config.yaml
model: "sound classifier"
noise_aug: 0.002
grad_clip: 1.0
final_lr_fraction: 0
Rows from block 6, named by matrix and row number. Rows with one number belong to one channel. Each number is 128 + 32 x the weight over its row's rms, rounded and kept within 0 to 255. All counts start at 0. Numbers have three digits each. After the name is the row's rms in percent of the matrix's.
# filt: filter width-3 conv, dilation 2 (model.blocks.6.filt.weight, 320x320x3), inputs 288-319, a 3 kernel for each
# gate: gate width-3 conv, dilation 2 (model.blocks.6.gate.weight, 320x320x3), inputs 288-319, a 3 kernel for each
filt.224 094:146185181083122121125143189093118134109126145123139151145163191151128132150125157137116091100125158082111140130127112114164158127164158120106096154116101111138162089127137178156137172137132133116112101094148105134156138169184114121158175138166109109097139142162135105137125178165116097093
gate.224 097:087081079156135146177164201139112136200167184115105135165144165142145137198175197151165144151130157147124165052060069161150167183182191122092097080105083156116162147124109155156153112125099135140132171141142159124152141108151154112140088083073049056049202155174090101083110105119125139111
filt.225 103:111127125085139163092091100093088123086059070122156179164123109158133110102116113183149116065085118083095106120159172100092101090096096148150139170164144110130134093139167196179103183198162123118106103127134097079093110127114103116115187200160132160180112135129175168148099109136154132113
gate.225 104:100100116105108057149150107071084038119116101125096080102109118109093142115121115144148161114122067097122072118110111071076056142144097184171188157158192136130086115115075156132174167173204111103142144141126107092063114110066149141137140126169128107116131129126130125158108084072117114146
filt.226 086:190160160182155134128150127176162119135149120160144117105140091079086119090122107060102110136151111157181131143134115154173149134156148091127109094088125139150102230187153050064075065092096100087114128164111162148126173161128153151111105111152158129136160160120152155176202182155082105129
gate.226 104:132117091146122110112103105085069092117108141093062068086094103112125123145141153125152175098056087109070089149149148090064090101098112080074085153165153094067093118106077136178206141158163116132116140131136113097097113074089145137137131158158144144122122112113131149136103069067138165161
filt.227 107:137169166099148128086086097081102116087118099046105127136131111148156104149122113173123126059099105072113098141107143115113105083108088145123156178157160056085101065090112151125114138135124170158125089133115064091114064092091099135093178181175135143155096114096184169163079100121181118130
gate.227 098:122127135091106124081068118094111111122109136073099112079066102110077098116117135196175135095103124090086120157207171076063113078072100146141118173188133072075104083137121177131117138144108138130134119109130093097137076084131174144165160148124164186178075064120170159143061093127191177137
filt.228 096:039095081116138143154191161145159177156140117138149163152154161143131124176159179184154147116150165132133134127126134146120123162161181139122103125118104125143171103118127155137137158170164182164167171181178114129115083113129108129108130151124108107095151160169114114108069076093168142141
gate.228 103:147188167124211166129159154157201166088103090142218191135129143126100114133102116127024087143186156140173149178171182133151134106118111105069081116090118136169131135230164130052083110059104123113131138127125149208147138220166114128098142104130150164158149144131142094153154227187146064120
filt.229 095:068069081084083067104124136109094069123124112141101090135129133177159179153140137166197211118109089096111094100087076136118100112138142174164151135142167116100074103094077157166179127146173175150164113144097122112089095065047094081070109106113098107085135099117103105110072054049169180197
gate.229 102:141129129160141199160149169179135151179145163151153152166155130120112102152137156117131100177159181187164182123124095179181165157131171123137134083108081171160169153147185121169116104106089136122121166142181175183187174159141172172148134104112094115110154156155111110104151168161100110062
filt.230 102:177198182127126152092080105127109144123105130125143147083086113107126122085063089099089109107110129113096138125147127124118155109050094110110117130153111099114128150167168099095098113105096127131117050058102130129134129116143094105152120141132167197165069089119120155153165159162112114114
gate.230 098:075088059119133131129141126142137153085102093147165154077079081064071066136112137133112126124127130094097100191169187106108090123121137111095098145142147132156150150161161140162162155140166077069091113121141106136115115134135117139126131115128117103100128134144130107113126142098142134138
filt.231 091:156132095157146083085091136077113094115136147136130097032083114046101141092116141109106159109128101079113103185165126046097110124125109173155174194149136121121123121137109139143171187163143072103125123121141080102099115151133097130139133107120131128144078125146123107131139136093109094139
gate.231 097:116122144110105136135156168114093120138110133094083104186164183185188204155157175152147131127111132134109160098111110126106143146165190146154099132158121131120124090082064198178129136148125203200219160137160142127129167124142114078118105124118067085090137126149109146131091084099179173159
filt.232 107:055074087098078068160162127113090050159159088078080119155113096147135112185153100168169156144128080144121038107107132129110080163151138103136148103117179125107080108121141160156166145139178144129098169130061109104082126109045129143076127128129071097136160136064111115130084070091159172167
gate.232 094:179146159166153150119145153139146130105113122153157154076082057095068059083106094076079080125135146128129130103142133144136119110150163093096068106114112089122131172178178084079093092098107086070053103114121168148150123117140117123138104103121165167136103107115109107104153145152102106097
filt.233 102:121147171163131122179146129193169159136157147175140148177143166133111107182134121121123117197149130165144153150139131156164175170142115087112117086102117192140137152122114122114097114099082132116111178129097152155184184140154154150130119111086105123121179142129119105103175175218093106088
gate.233 100:161149131114126114099117102053098087122096115078108092116135126111116134084115135122117143088105092063066077138154160097117101083091097154150136184168166085122105107105104163162181145131150099127147081087108109113097106132115118114134169178194144142133103114109167165169118147132121127157
filt.234 110:101066118085087137095136143066120144104127127043057103108133120144168125122165153191194116076105142078124133118114141073131132120130151137107125181129122058089127099109147187184134187134109144174138110140159063086120069099133106119140151124112129129132092151141154148117029025094165186124
gate.234 101:224209217119139145076068093120125153088111123153166179158141136141125102061078059118105079116119139118127141135151136135142150080081104151154132150149129122130143129145173121121079126124102115113102074089100110115137133149153104123114166159140187151154099100108175164153147159186150131102
filt.235 102:147147148193181175158118124166125135144130134140146146121099093084083076145143135092089091171137138193143141112131140157142145170140140116165135089136143180151154147130155095122116091104094109113102155125136179180162161154176145134182060083090106124122140122124090100064160163167082099092
gate.235 110:174183163141158150101111099122170215103119115142165166111128122119118104090101106113104116130162166126155149177178182116135130073100096141137141144126124122156183171187166092057075132117117100097092137153174124140153147162183149150158158148146198192164129152144157140150141166145125103118
filt.236 089:127113126136142139134114098180206180123100060142153148156132146129082098142145120150135152147151126199177151172209191195128130120119109124125134088109129157167144141151132089082096111130157162118117156147154150130097137132116148125087145158189173170159149125151166141198121107096127111146
gate.236 103:106084121136154163150140156147133129158149138146122131126130104132123082119130107115141114159141154146140134070067064155127117140140180136165185098115126174170172125113132140161141092124126121103063156172151178160169137117129132174151053067069095092098132127110057066055143100123102109074
filt.237 095:123123131099092145136076097167095128152080104126116136172083149154085123125081120142161124142083111151087126115161144162081122155121128105138114105189147111064114101099153069102062106153129166105144090027090127098119135076124103055103146157150137170164106000089155180168149129151126142111
gate.237 108:082074057133124080162148132082070010147155093115107056118128084133153129153152147117149177130104077100086060113087115126129082159142140111121142123125166125093051121100073173180184126115175154149125153148129139139069139115052148146088115112145085090098135126091098116125110107053125153184
filt.238 084:197160150166185176085083134160174184101095145156146131080049112074071096088110131076088092138152166139135166154151126123101148107094111169142134116098077135149183155162131086077089123115106088105103119094158149154173116126151117093151101104109172177136083070147109104097134127154076090081
gate.238 096:118114109150135105175168139160148135170181164139124108125137140125136145128133119113143154171171140165180149122100106146164156192183148105109140098081124176160141148110096139151159111091110108112122160165123177177163148123126146170145066054072084091099146155128054071103115096104101126151
filt.239 095:177159111156109133126103136118075109184114126103068094087063069112108121108088130113139139140104138168113113104120128147104104151116156073094091132168125088072126113088123069123143111138128103097123154118127129106112129082113175134139113125117137155135115095123115128115080089106093127135
gate.239 101:110084073173157168164141133161119132206155154153138140150115113110102108187168169090120126183146149177139154109092111175131141178161147133129142086120114190160168165159157120136125089129135119100102183156172217150145214146152215145138088108105067073083174132144075091098154122110078120119
filt.240 096:114135128145174146098118116152207169110134119101132163141160155114133134151160158149106134112190151128185174180141172101122146118118090085068097130095104114180148145179166115080096148126138131144151141195159072118106115157141142160139222189190135141143130152159190152189115154131137097140
gate.240 098:105112151156164151145175153197167132155131131170161146167155159099090110151155124109098078201192137209171161150177138159118136159161123123143140088109126223177123162189160115106109130153121101098117172192135179147163194153147184154149124159125137160163144158127094135134151140157086083078
filt.241 101:182159191195161216112136125097147146143204181117111128084137122101163139109153111072090042125156162132166170149099105124167156137133136124110117129072091120163142163129189080081034114094097101149131129154172142147140160184191158191184098100125133107146119177169102107120160171179089107072
gate.241 103:115083093160149124146152144100123099164143139112125141071087091074105082154171149117126117122133138117126104121117116103121107174174146108093101137131143125140137125137132156153150143141157081100087158148143128129119135132122171142133125119121093079076108116121090077097095100115098115110
filt.242 102:106112111093109145119130142113127171127128150091104118172160226187170196120134178166165133107126168116141183107117100114135177107109140164152144143124084088095150081100121178146124136126092167152170108121175116120152094105160108104144126139140159143122104117178136135127104101118163158125
gate.242 105:106111106086063052097107075128140083091124086112108083089100076130153126122128095153161171100098056065111041142126135070124059118103090149139173167133188110119054118126132157114151169140184119144126090108095077101057091073025096116088150124148142148152091128109150149177124111084166148172
filt.243 106:076072060060088100135110146080101135119097134092092102137134124158140162142150192193184185074073132092085133106139137075095130107129131125122101191171119102094127087101119178183161194193154135117131119109154082085106086071095100080118173165143085117116138118171150137122090095089177171150
gate.243 095:118106095158129112176130135178107124141117133126094100161143169168152158206146150097145164165102123203116129127110140180118130188166153053117116072165138132089113111074071101148166083128138189163160225138141159115115178124130155127116096112124107100101197103136105130127112081087120144146
filt.244 109:174184151136140084111114086104119090091104064135157138136146107101116092089090050108099152106124055104123069183160192109120066123130080150139179158153217111132070142163129104103122153150199108107091121126060102121068125141064132157081178171196178167188111125051152150194138165129136115161
gate.244 104:133150147130116114064044076100098117105103103125084082100103125091139162133119124130148155088074077081098128131104100072088106082056049136139143178194164105077074121090085141159165183166136113149164144143136089083108109103104120131138173156161142136142123104112171184202123107101124134150
filt.245 106:150185118096152114154160133158148172140154154132141142182153147184168159124129163122075130146161159130182168100096116180205182140137136123104099095072074150138136083127113161095115096049083183176164109127155141163135139163149115127127118090115105111100140129152128112122152177131139087143
gate.245 098:115108103113088095150130115155156114155139083131125099157165093152162106174167138129155178146137111151151099123133142189167098130121126074098112087120169130115088128117122145155135070109171185172117140152119170137072141104070144144087108133186109112121167169127112135164136123071155146165
filt.246 094:137169127098112116139150125116092110101144132106098083128119110111134135046098127120108145121123127100140130055036059105132106128134148157142140140132140110127119112100085133129139128109166061089112049086081141130088091134110088136103086077122115086079068108097107095109125124106136107107
gate.246 098:119124121130132177148143197129127145163150227109127107116123142138133149146150180122125110139134194142128212092094059153146199193165217130157111082097043145141174106124141141143106125137095143126149130147210136150183139136158127136209095112085097108073115133185096091067107125105128136118
filt.247 105:099101112068136141090099129078125157086102128107143148131118171139098131099119153178144127075110142067101127171163145087094122070082115196177173189170137075117163097138128190161137183156134109106144100155200080113154070126169106142162195181165161137119093131178175156161089101107151124116
gate.247 102:123150145139118171093101130105112159104108104095079126091113119131135119125133127177195151100104149120118152163163161069083103107116126103122115165164121099083147113095136142156137186176156142148130139156196072069110105091158130133159185190166133136137112111146156182148057037089167176135
filt.248 092:028055077083072090154135111143106121131133090099097089192154192173154187189164158160153170142121111129127104112081108110103087139152111148118140121139157136120102083071079186161151150148167169148191160155131133120113101105097097118089112096118079075104153132132121108119076084091180148186
gate.248 092:154162143083084126106117134092092106118105099137150170128103119103115093066033062151139133076106132077087083107101117126122115109130148154126120174174146114121141119133156148141126142134132091099084047040079107118131095098140077072086113104104138159158067064096121111117146140146144140130
filt.249 100:131167120123143162106107159106093129145144194120133117065057118089077114116058149134113120092097156084089161108113083092120166137130165104141132157161097111110144111129115129124114164152093083075123113081159112140166092085150120103173108083065102149092106072139097096080119135126136131116
gate.249 096:155141157110104088098104068116124085089104085077069064144124054143136096126126051150150141135121075138114077158158155123126076116122097160151169133139186104094062093084097109102091131125149157147104139113056109105085118096044097096075138103115147144180127105036171145147087096094140135134
filt.250 100:136180148183175116150125131158115050174147131146145122140066086111083119166119090075086135163144099157148091125124107145098093157154141102103091090124146171154104162148139099113149119144152115077107186172110156126116168134112150161145136136138129134130156128093110114125153141117078088140
gate.250 101:109128129096088062130092092147122091111064075161169152162147152143136148137083088132151152156105083147101079132168136141119111152107102131152162120177193150110092085085055145153182135163189148131132138062061144114089137095099097053019120115148129158128128072070121123140103118118136148156
filt.251 105:146136120148125111182166216128130135191143165166164138146149172129123154137117154086096102168162189167140154072110084176139151176152178102113101068097078135157158147147136159132153095121111136112115141133162152146147175158179129133156107143154082097062144147179072089097153156131123127113
gate.251 094:077107080018060104112114154093105170066085142155150166152127180154133172100099165201168175090103157101111158134126084154136183104109158185159125163152098093108154078109095185161124148137104135124181041081127118128155098083147014045079118091084125127089094081138137117090134124140163126138
filt.252 082:139144149134119129077059056108124129141119108085108098097093104086083100123095093138154132110107106133104135161192169118112109110097089161198195117127121110091092163139144094107099116117131084086090152132149142117120126108115169154151144172166180198211152139138161188182108131103125134127
gate.252 097:161130134199158146147139125137090067160143146157144126064092122021059091168170162083120144151116106139114115111127106118100087170150146074090099121151168179145117168144117126173175111152153024055103149130141172148140150119113173155156049078099085108115138126123059088110162137113088136145
filt.253 103:144154164139160144101119084155165123081099114149185169155103100122070072099094058104090105130169113116159122176171167140119111094117090164147169127113137138173129187211166111073096110116117111069071104117080123130125118166134107130108130123113180171168124136108170151151166177159100068111
gate.253 116:118109115183145150191152163200139142150100125208157172128131137078105106134132136082104105194138149176109126124118125187119143201176177082100080063125107202133146190154154077110101056120122101127114116097125202144140172114123119095102041091105122132127129101122029098107176143158078111112
filt.254 087:145170150128144156087099143079098155080114162138116136044095115057099107090116125110101060081113177080105172147135120082100154109132153149118092177161089093112175147115156108111076147148088075116102061105159090091176090121176070096160138130090152141121072108160128154092144115162115124094
gate.254 096:131171174167168178130113124153095095184142115135129154134085099119089094138103104122104079146110123162142135072100096161123153133124112158168171107143143182136144127121127106132111103117089082070075159124116185163186142130134162153141067089072101115142133106102072073073140137184108084069
filt.255 102:098100119099107067111094079101114082105114109093081033122105122111096147120123111147156195095107063096102089133143121104074076118115096181164172155158166102119057105098041153126156157173173112111144112131099100101067079082032089116066101112124154158145116118091129121154098079056139136170
gate.255 098:158190182135144115106101080108129121121138103085116098122100117129103132133126137143115139094129107134164129178176177120131115098135089147138135158119144078100094142159146090092114135105136161137157142151123105124099103128120160183142174156170204189182099097106183165180118138132127092140
filt.256 096:136106128136094092135136165104084094128128153183128129147166163108148160130114114090145117128105136106098129089079070126125190133115121165155173148149109142094107138094104115178143156136067084128149134103084137134167132121144121138143152158113102086105159152145131142142175155168090140129
gate.256 099:153151167147157167150153158114115118176207181091105107116142130128136136162178163107086061139148166140159159111118139129142149163174152106105089106096105128126128129137148138131120113111104155155157169202199128141147163189177200205192103109120098091109136165165099093104117119132119095076
filt.257 101:038092072062136080116097112094103086121111102106144075149132135166124131150115110171125195074085063074098076104102078117121104118090104172163152167168184095115084068115068203159173159147158159120116086110081118139076102103035071091080143120131077112099112101085147130148087122065181123162
gate.257 099:087035091134094148134157157164175172134155165142127141128173202127171181131193193131145113148154171159167214138106090136152198141168175094098078098076049138141155145123134105133090137126083130159173144174189124119157135137189123147172143149132099083068137198224132130121127125150124133102
filt.258 094:044082102072081105112075097162128125132117101106117119179134130148145176150124105183178181130111099141091111134151137140131115101073085202209170103126154153131101106124098158164131136128138132128151147105077118136110085093081082070046103118119095116145167108067124123104115115134183156168
gate.258 095:137126136147157157150146138176183153178169159102127127141158133159170158172198165138131117161171157188185144098115105167178147147117126078101121058069110142148133116128126102092103106101105189193178162190174123139136138161152152163141129137152111129129144168133118134128114127120135117102
filt.259 088:183194150145162170132158164130163173147158176154161164098116081092068064103121148084074050144164167146164157125140144144146158144161172146126103117087085128144165167215209073045070091089078098096104116125167136153167145154193109135191123104109154135137131149159151155132179188185104086074
gate.259 097:123081100120095147099109130102090116127110162111100117047086125050095110076117148132162115101091141081084151153147127085090156111089099122157161177160117124122144135092121167209160167171114068103132142137178116109160102103146132101158122125104089081077078100155121129107102085121112165125
filt.260 108:135121094118082111092097103128131138110110107115074100136162151135168173106126152170229189107095128111115118136125144117122125092106096157142133150144132118093120088047091157165142154187169123147171121128170099058101109083108141101144190210179153147146104123145192210182104045081164195159
gate.260 104:133165127081128076065076113085087101050064117120120098115097135134129164103085139174129151060071112072076111150132115085097134046070106122111102194189131075083119108137082176150196164150136124122145089094133097091104098113146075086124164156156169160109099097164172164152101120116180149181
filt.261 103:130142165108102084096110081150139105106100051130130142149131135119120126120114089147129133116104062114096045180184174093084045081117090136141146136130189125119105138134150118111139147150178130131115130122091121096084114096066131118071169187180185172176132131112169161190114115119146150145
gate.261 097:149191170188180152147130100174176119122093066217198180162176123109114085131107073106084107166166120173176116113082139168166098159128093143167178093110160173163121175162166106108130100091161119122087134128102172193129164172116117101081082089130125122154124132100106129142161174140112094124
filt.262 098:110091136098132169155183158106130124125120141136180215143137123124111109111118125146144095121154158111138138097115088143146175145176149156143160123115110146188185089137163185156109122118076131091087091127131152169212136147165084114149090095036079108096090108118102080037127133190134121082
gate.262 108:096111122094101100103133127055068082118135112077098077129160144171177174145158148197174171096101102101139117136131146076112111098131117127125119164148147087112102082059057181171156189165152179183180134132122079102091084119101110130104175140133130115132129141124165132140024051072208180188
filt.263 085:090113101090096094141110141103077121185115151088104113163107135177140150163103127159153127104083142096064120067088060125104142155144177133129135132156096106060104029086088192156135131141105169132142118091107132096119140099103155077105105118090070123126144122133114129112085091100160152147
gate.263 096:099085069139120102171157135130124098149134118110102088164157163172169168148162140128138173158151109158139101073071049153134114209179143148159140073105134132127101089071067143168184123128147177166170150156110147141111122128088119119092099100094108083098143136110097088106109097071123140155
filt.264 100:178160160076085090100132126097119123075110090139147141157149140163164153098141108151124122070112121078116120133130132125155160092125113153149143153139151089101101080096106156143123127110083126154151046094071124149164067126128071102110135122094171143151096137100176154138170164177164139131
gate.264 098:118139138134144146135142153163199160130133158154207163130191164135120117146147168109085079148158162138162142139143110138176157145137157103112109108103095159184183142141141113116130119085088128130124133146182145191176150191182142155189132099116131120101149162177115095093150201175138109096
filt.265 098:141137158167184206158163098154171148178187108168133149153125090130104064157162114093108098180199140158177139121109152143156089140164123105087109094054142179144131164167184115088082105092128120125082174191133146141121191156146188174138119078084112123160184156102144121103131143131115089097
gate.265 099:169183194151141135116125111125132123123170164088089085094113129137155142118130144133133132121131118152174156143115125112140143152156126092096092135108115099098103125107104086103115119085096150163167133144161103125127124128142128167167132113126150139124090108136139129126120121128117127134
filt.266 107:172205198135163131107113111089119095125125106088113117140137105133100074109081054144118130104121115109140115102109117125123110086103086170141167146140157105111108089135137175104113090088107135092046097114084175170163120117098130163104106114112131146162087104085160144134126158163134097092
gate.266 094:168161159151160125063062037158149129129080083142124142101110109118119127125093076091109125112123075134120085178197199105091099069090068107112112155147174120122081128137126100099127159168162130135134136100084105101099155157144107081049189195197141175165109079075148159212161141130095130152
filt.267 102:134185187147169162141156100142134114142119104150158136125104092122102078134097070091039084159151110166131105123126142152148090136174139103133128106128158134129104133156156091080089104102146123097081142127114179169134132147113143131123085094117134149165128097088090054065152187152096060096
gate.267 100:127118126131147193158164164145129154150180187171134173175134074130130070151165155102099060156141170164148167079080119168139145145153161147139109107093103158130157151150230103107057091093083126128101116121156170161194170151176140156199135135097116105128158140133133122075200188203116121063
filt.268 101:111121121119144119181188153132137104163198147109120114114126126097123136140156154105103110159186133131157113083081081143148123160162146147153196106074116151168125117135101131135175104122125088124135154196156144167137127115133157191160067095099079072077139175154066103112113108107099091119
gate.268 103:116117102065080097090095104087106129082098125074110115133106142126090100133108125177177163073075125065075121138157155093110116069076089141135121175184146099109136061078096178155151178148162110099099106100146079094105083095129099133139188144160126139129128114137190165164100120117176161158
filt.269 114:092102115146143170121150195119126181138147181165151178088085152090099126147151163130119095137143194121118165145117098084089157137160177124105087142106054154157184162147168110131101169151107092110139150136158110133181110128160102119138155120084119091091110120158122091071110114155130098070
gate.269 094:180114133134117105106134113078124118071116146134136131062162163077172149020130108108133143106145125079127131182154163088150150085104102132132162165115116109144135152133117109128138133105112072145130044110120125152150110166139094143153107128124182137155039162150116128129151158154121136136
filt.270 093:113111125131109143153128135076075105206164133105089140105117093158156152127130133122127116114102131110106117005039077109126109150126123149145147150158146134112133121099157154162134129149139095106108140131131125116135140129135144131122090109117046056083111119116097106085108116122122140121
gate.270 107:141125137164143130174167163153135134141138147178179157126133146131119147147137137064074106206143147148122139116129124211157146145139136127135103077113113208168133172145137106140124047105117123126139150133150207168146206186144179140139087120136106098107163160169072084107192185153088109118
filt.271 090:130131101113053089127115104143093130118082081140104122143128147113116167126107141155176182136091095125086106200181159133090096133119116136136127122148163116067077116092106158192162146190183141129168125102128092044062131082089122075066181182179120105136130120138151180186135109086145183168
gate.271 098:118119106144131130173178190130105129147142155141137142108116138142123145144120130115111116147122131146111109087079078160135132165163179110138139118130110157129121105113094139150159068089096130116124136090090183167156166129116177130113019055074092099107120105118042064064153146154106113129
filt.272 104:163164156194132152157110138178096123149097153167148127099047086082058093144089095098133130165094133174094144151160118163098150163119158083097073108189124166105129167142138055104106089108104094079095187102138164117141175097122176114145080085091125143132151070112100108112161139129071110110
gate.272 111:120109112095114116098101088071089096104122105076081120090111086139143124135153138186180155094084091094095070118106148073084059131140114162132150156150165073076093079108111155151128190185164141146143130133114056067078067075095097119114168154162118106129119146127166141150063082110171168160
filt.273 103:181166153163120116102085112137115113172132199091091090110106110158133141095061122109154129128077111164112134106115086158140144118090120130159137125160126114071103126101103107136123079094119147136147115088141140097107125094114166112139106119110152147099093040122142163138132131117128163131
gate.273 100:131098117130130163174162181106104121205170210098111124142127115161144125145180175118141104145167192160167186042095078174139158149145170115095076083100074117126175129135168143144117082114102130123113153170201168132168152133164210184214125132097094106098150147184094118078137111121107118082
filt.274 100:146138124137108124186166180154132131102143162103120131205180146175186152114136149103083077194178158194162145086089125171174166160150175124118139086077078115124139123120127107109108057073082172174156129132136143135139180158161152146138120141133143138152136149145129130112149133146126117105
gate.274 101:088119088139133114165140161117122125149135151150157121114119138126158199175142190100092132140139167132119154082091065129152173178144145129140151111121083164172162152140108158165158126113115141153194152123152151163121153171157120138140109101132062082063145132184063061093133148108106116163
filt.275 109:143166170151189191139134135138141143123145134163180182144119115119110103144159126098069063151188198161171172134124140166174188144153148109120149108088084142169157136158173093094107098068057134129120134154129164196215157218201128179168102091090132123136125143119114085084156181169124100086
gate.275 101:173123150101109136072104121071112178092111129160143213129160212104135146059099114121134109073108144064105143158144147082097152060097098172149151191151112092099148127114136159166129157146109090123133073113138114110161094110163122122137121140128177155144089126173148156145146126185129157143
filt.276 106:137148130148188186096137145149196179083146119163186179127140140143140128098111102085071071133200163115189153129126136105161138102139136131106108138065077146180180171200224137097094129072090135144134100147125155206181151180156137156144122075086150143152120144146109093093167167171126085095
gate.276 102:084106115151132131140157133212224162104141095138163154149155110112113100183175133139136134152174141178176127182174191149177115158143130059069086093061116154166132154150155097097110128088114141137130192156129105146121138151121136139121175150151121112135192204151154142139121152126150150141
filt.277 104:121105156115094133125117100099130116167144114106105133194171127202171126180165103152160126098098107131118110073078123167129112118101107141147157124132158100105102074076119220195132135149134185157148152145102125102123135126114153117099142157142078070135186162082149162139113108122167170132
gate.277 095:105103097134161174114149139075111107131179163076078092046075062055109093108166165150144135086130137079152138118098110086134103120139141128092097149103117103124124124117148151140128124094118066134125092160160104131116080116130110155154109083100131106102092146145108104103118103079120130119
filt.278 106:162141147188169103160162154084120096140152136126145089094065098067067141137144155084101134138151115148129110089118070121127128157170143099121129121124137154158119163162095105108170118119113043075129172154117174157135138156133189162156079083105111109093144122114082077098134147144066072121
gate.278 098:142104127124140160151176196123138166133154143160148193144180185117170148137161146084104073128153191136158167114099117155176183148151177086098077125099096137156193144127164134131109112102095122156151137146144144154167147172212129163132106103101100082081141171177107111099142134183121126092
filt.279 097:136124109105120165133160175174180213092126145135145166135145099118121091118134157118138118149175218140163174190173168144164172113136172142116094103069064130157178121146167088102071117084077134153138103128147115162190114139162089119144127104087178139139117135138128109083141145169115141105
gate.279 099:057051063104105114147155167119142154125121132149146157137155151143151153170166171139136129116124150114106117103102098131124127133128142139143134130126122152186197108121146170161154139140141114122124131127167139150165126123154109101124104105110085073049131146183087097101128129128143134123
filt.280 103:100107121123111100136134109118086077142122113085085093114107088131115081162146115113147139152123070132121066122130129097098031149136095116132163121130191142120093106110121141146161151157196148119080144125101100108082133115077133122106114118142080105125140117103087115117094102110133147144
gate.280 102:120124108150169135138172198131155141143169187136158144124131153100108138125149174126071082135180192137169176115121119128165172154175170138155135121098073142175195140163126113104124113080084106120141128170174146184204140168197145189196116106115113115094120162188090086097146179160109068096
filt.281 105:150109103121068098090078098096056112074064085114111140156121112170154136108104126125159146079050106099059095109145184127089113099082102152170172173189152113097138089075119145181138138171144163142131130088129102071105129104100140114126165174163163153173121099116157188184119118123131179150
gate.281 095:145160137110101099139123137076065083147147161101119114175148175165141140131089130133126148081094102102094104094097077132123139131142150171165166158165143104098105084064064188187195159151148135117116120072108118126131122117130106083081148123121107099071149084108137122129138135144113099111
filt.282 099:165154173168149143121125154183167161099100126148148134154149148128126143106110099118126109152154169156142172167145098153149177134117139108113096115117093134134144150146142035059031118101059153148163132133121136149166137137164130125144131121098174174159124128132154157141152148141107119095
gate.282 092:177181185140115140087078092130119135103128130125108131115090084119110102076093087120133129091080103121124122151155160136103110104094116086062074157166154067046076163160162110120107119138128130131125088113102112088098125104109111121134154163166169171176094092088183189188152131128140138137
filt.283 096:153130181128112140110138155133145154118137162147173174170166105128131119116134099122109077111131155118139159184152130138156206100125146178148139147123093098132132151152172115097081123128068140135124139133097126139174145150153139139120176163119191148137138125119186160114156180204108118092
gate.283 097:134129144140114119162151171108132126162155172141147163158176163175178183147160171107117090136134154120129146068081093170178190179161173099107110114126094138156166106090120180179156118137109154155155102109142168157171169159196127107142087097099062052074147142174080084094160147163098101102
filt.284 096:168186162125150110141157140116128118157225142106120133131151135144126164081101101115073108115165135109148116051042076149194167120172140152123137125056119106134118128143111149124127079044086130127169095133112174196155116173127110148122067054106106064118081119097105072124160188168114049118
gate.284 084:091102089109139117172173161131124107136160139123108098135126152089122128150184173152131151142143130137138118121083118133125123158165137168147165093110111156161139137139110196168187120138154124142142180199197167145125124154140137165127077093115085065068150202208069070085090084078146123132
filt.285 101:123167138133119121157135154133100146210181187145123129171147179140119111195113117105111122163147160170152176108101111175170192142137153118125138092120106170147174134110105128117112108113104148118103184134159161162167194159159201147154113089078092098094225144160099095104127117113106106094
gate.285 096:155144142141130178095097136106065111097090148140097141053055112073092134092109168108111093083075145101088168140141112080066137113098126080102073180195114086079142149137146092112102134158104084098136110135199113090131081081155096118172121137111152154102065095166101121105129109132120125103
filt.286 102:187163174159134132096105084088118103087108088135120133119125095127136110079090024131161146082105076113105096113111141098132104113105101118117114159147180103132100160139166123110105147119137085112079097098042101115101115132119132144087173150158151147172121125050165157171128136160141134131
gate.286 095:150148140112109090094063071162147114110072061127111119096111111100116123097084100145139147113083059140114071183184187131109077103066086110132164144183209102107085107114118108121142097123178143135128091076070126107072091106100117120092102125169187185167087108076135158167135136131159150159
filt.287 104:170179149163194163125122135148153134189155162176181160135144144096103098133132120103083119163164150189203168127147153152153145120112126163160130095086105133146158176163149087080121090087128094116122158147139175180170172188183172176175122134135139139130143164154125128122169173156089086119
gate.287 096:126122130190164187160146155119106129167130151130129125097095105088099109147139137090109087166141150141122142135130110116099121181151183072112086105134120171149155185162176096113100133138135078100105190149182145142143166143156145114149111099102090091076156126144083093077132129112086095076
filt.288 102:105114124109104130163123180187172190134132127185179209177137153156114128169158143108116103171142173138115133178189157178140133155162200101124141077121100176168182159146159130133121113123122163126139128142117155146155174139166147117123118113127114143145179121110107125117169135162114132120
gate.288 098:136136142179177166126148153163171171188164167131115142113124116102104106144141121105114089179184177167161160099113126135144152150169156105117134104100097167151151132114163086101079124117105097114110177207163142160181151149172151137139099095075089079109138137135097103078134116150079088069
filt.289 099:150151156088138095089120127080116118108154152058076074075080116099117150103124114146100136093143121116156124139139132103119144111147132101094114192135120052088069107119082113101152149118097134160182117161101080102109074134130109167131147136129171144141070122101163136134067088111145106145
gate.289 097:116101103089095138085088108116126171109093128086083106077113148097137159103123156157191154089089127096121148126127131084109120090083112145173129161148118076072114101070085122144139153136150117154166099098158069092096039056117076089128154153160143157128080104158190185159093088112161185161
filt.290 109:129164139150169138176137130164140124168136142163167155133122106152124117137120122074047103183154140144134126104121136174144147158129135100102123078114108179161139163183157113079105052080083146123121155150166186168158192188147189173166082111111095127125168155138072075101186198149100075106
gate.290 097:169187185146162160112109116115132091128113145119133115046042042091081079135144124113087076123112112133118112105097082127108106133131125088077113136147143110127115122148151119107110117136130089096079141124120121115119114123115123117138119130132108115109112103111127122119139157159118118108
filt.291 098:089081074162159095166130135219143158184101120163127121173093139158111135185130155113126167182126123170111123145153151140089112153123135089121130076128122169120130149155098098114149133149151170136153229148157141101108147095096184116130124139117105139123245142144128149135110093089142144176
gate.291 094:097093102089059081116100112120117110125113084095117156131125094134114069119127097154159135114082095095051051122152180132095082130081086150166203138185176094099115078095117141170160124161162165136096084070037112110116111098095102085071131156138120132164113104094140172162113122157133147144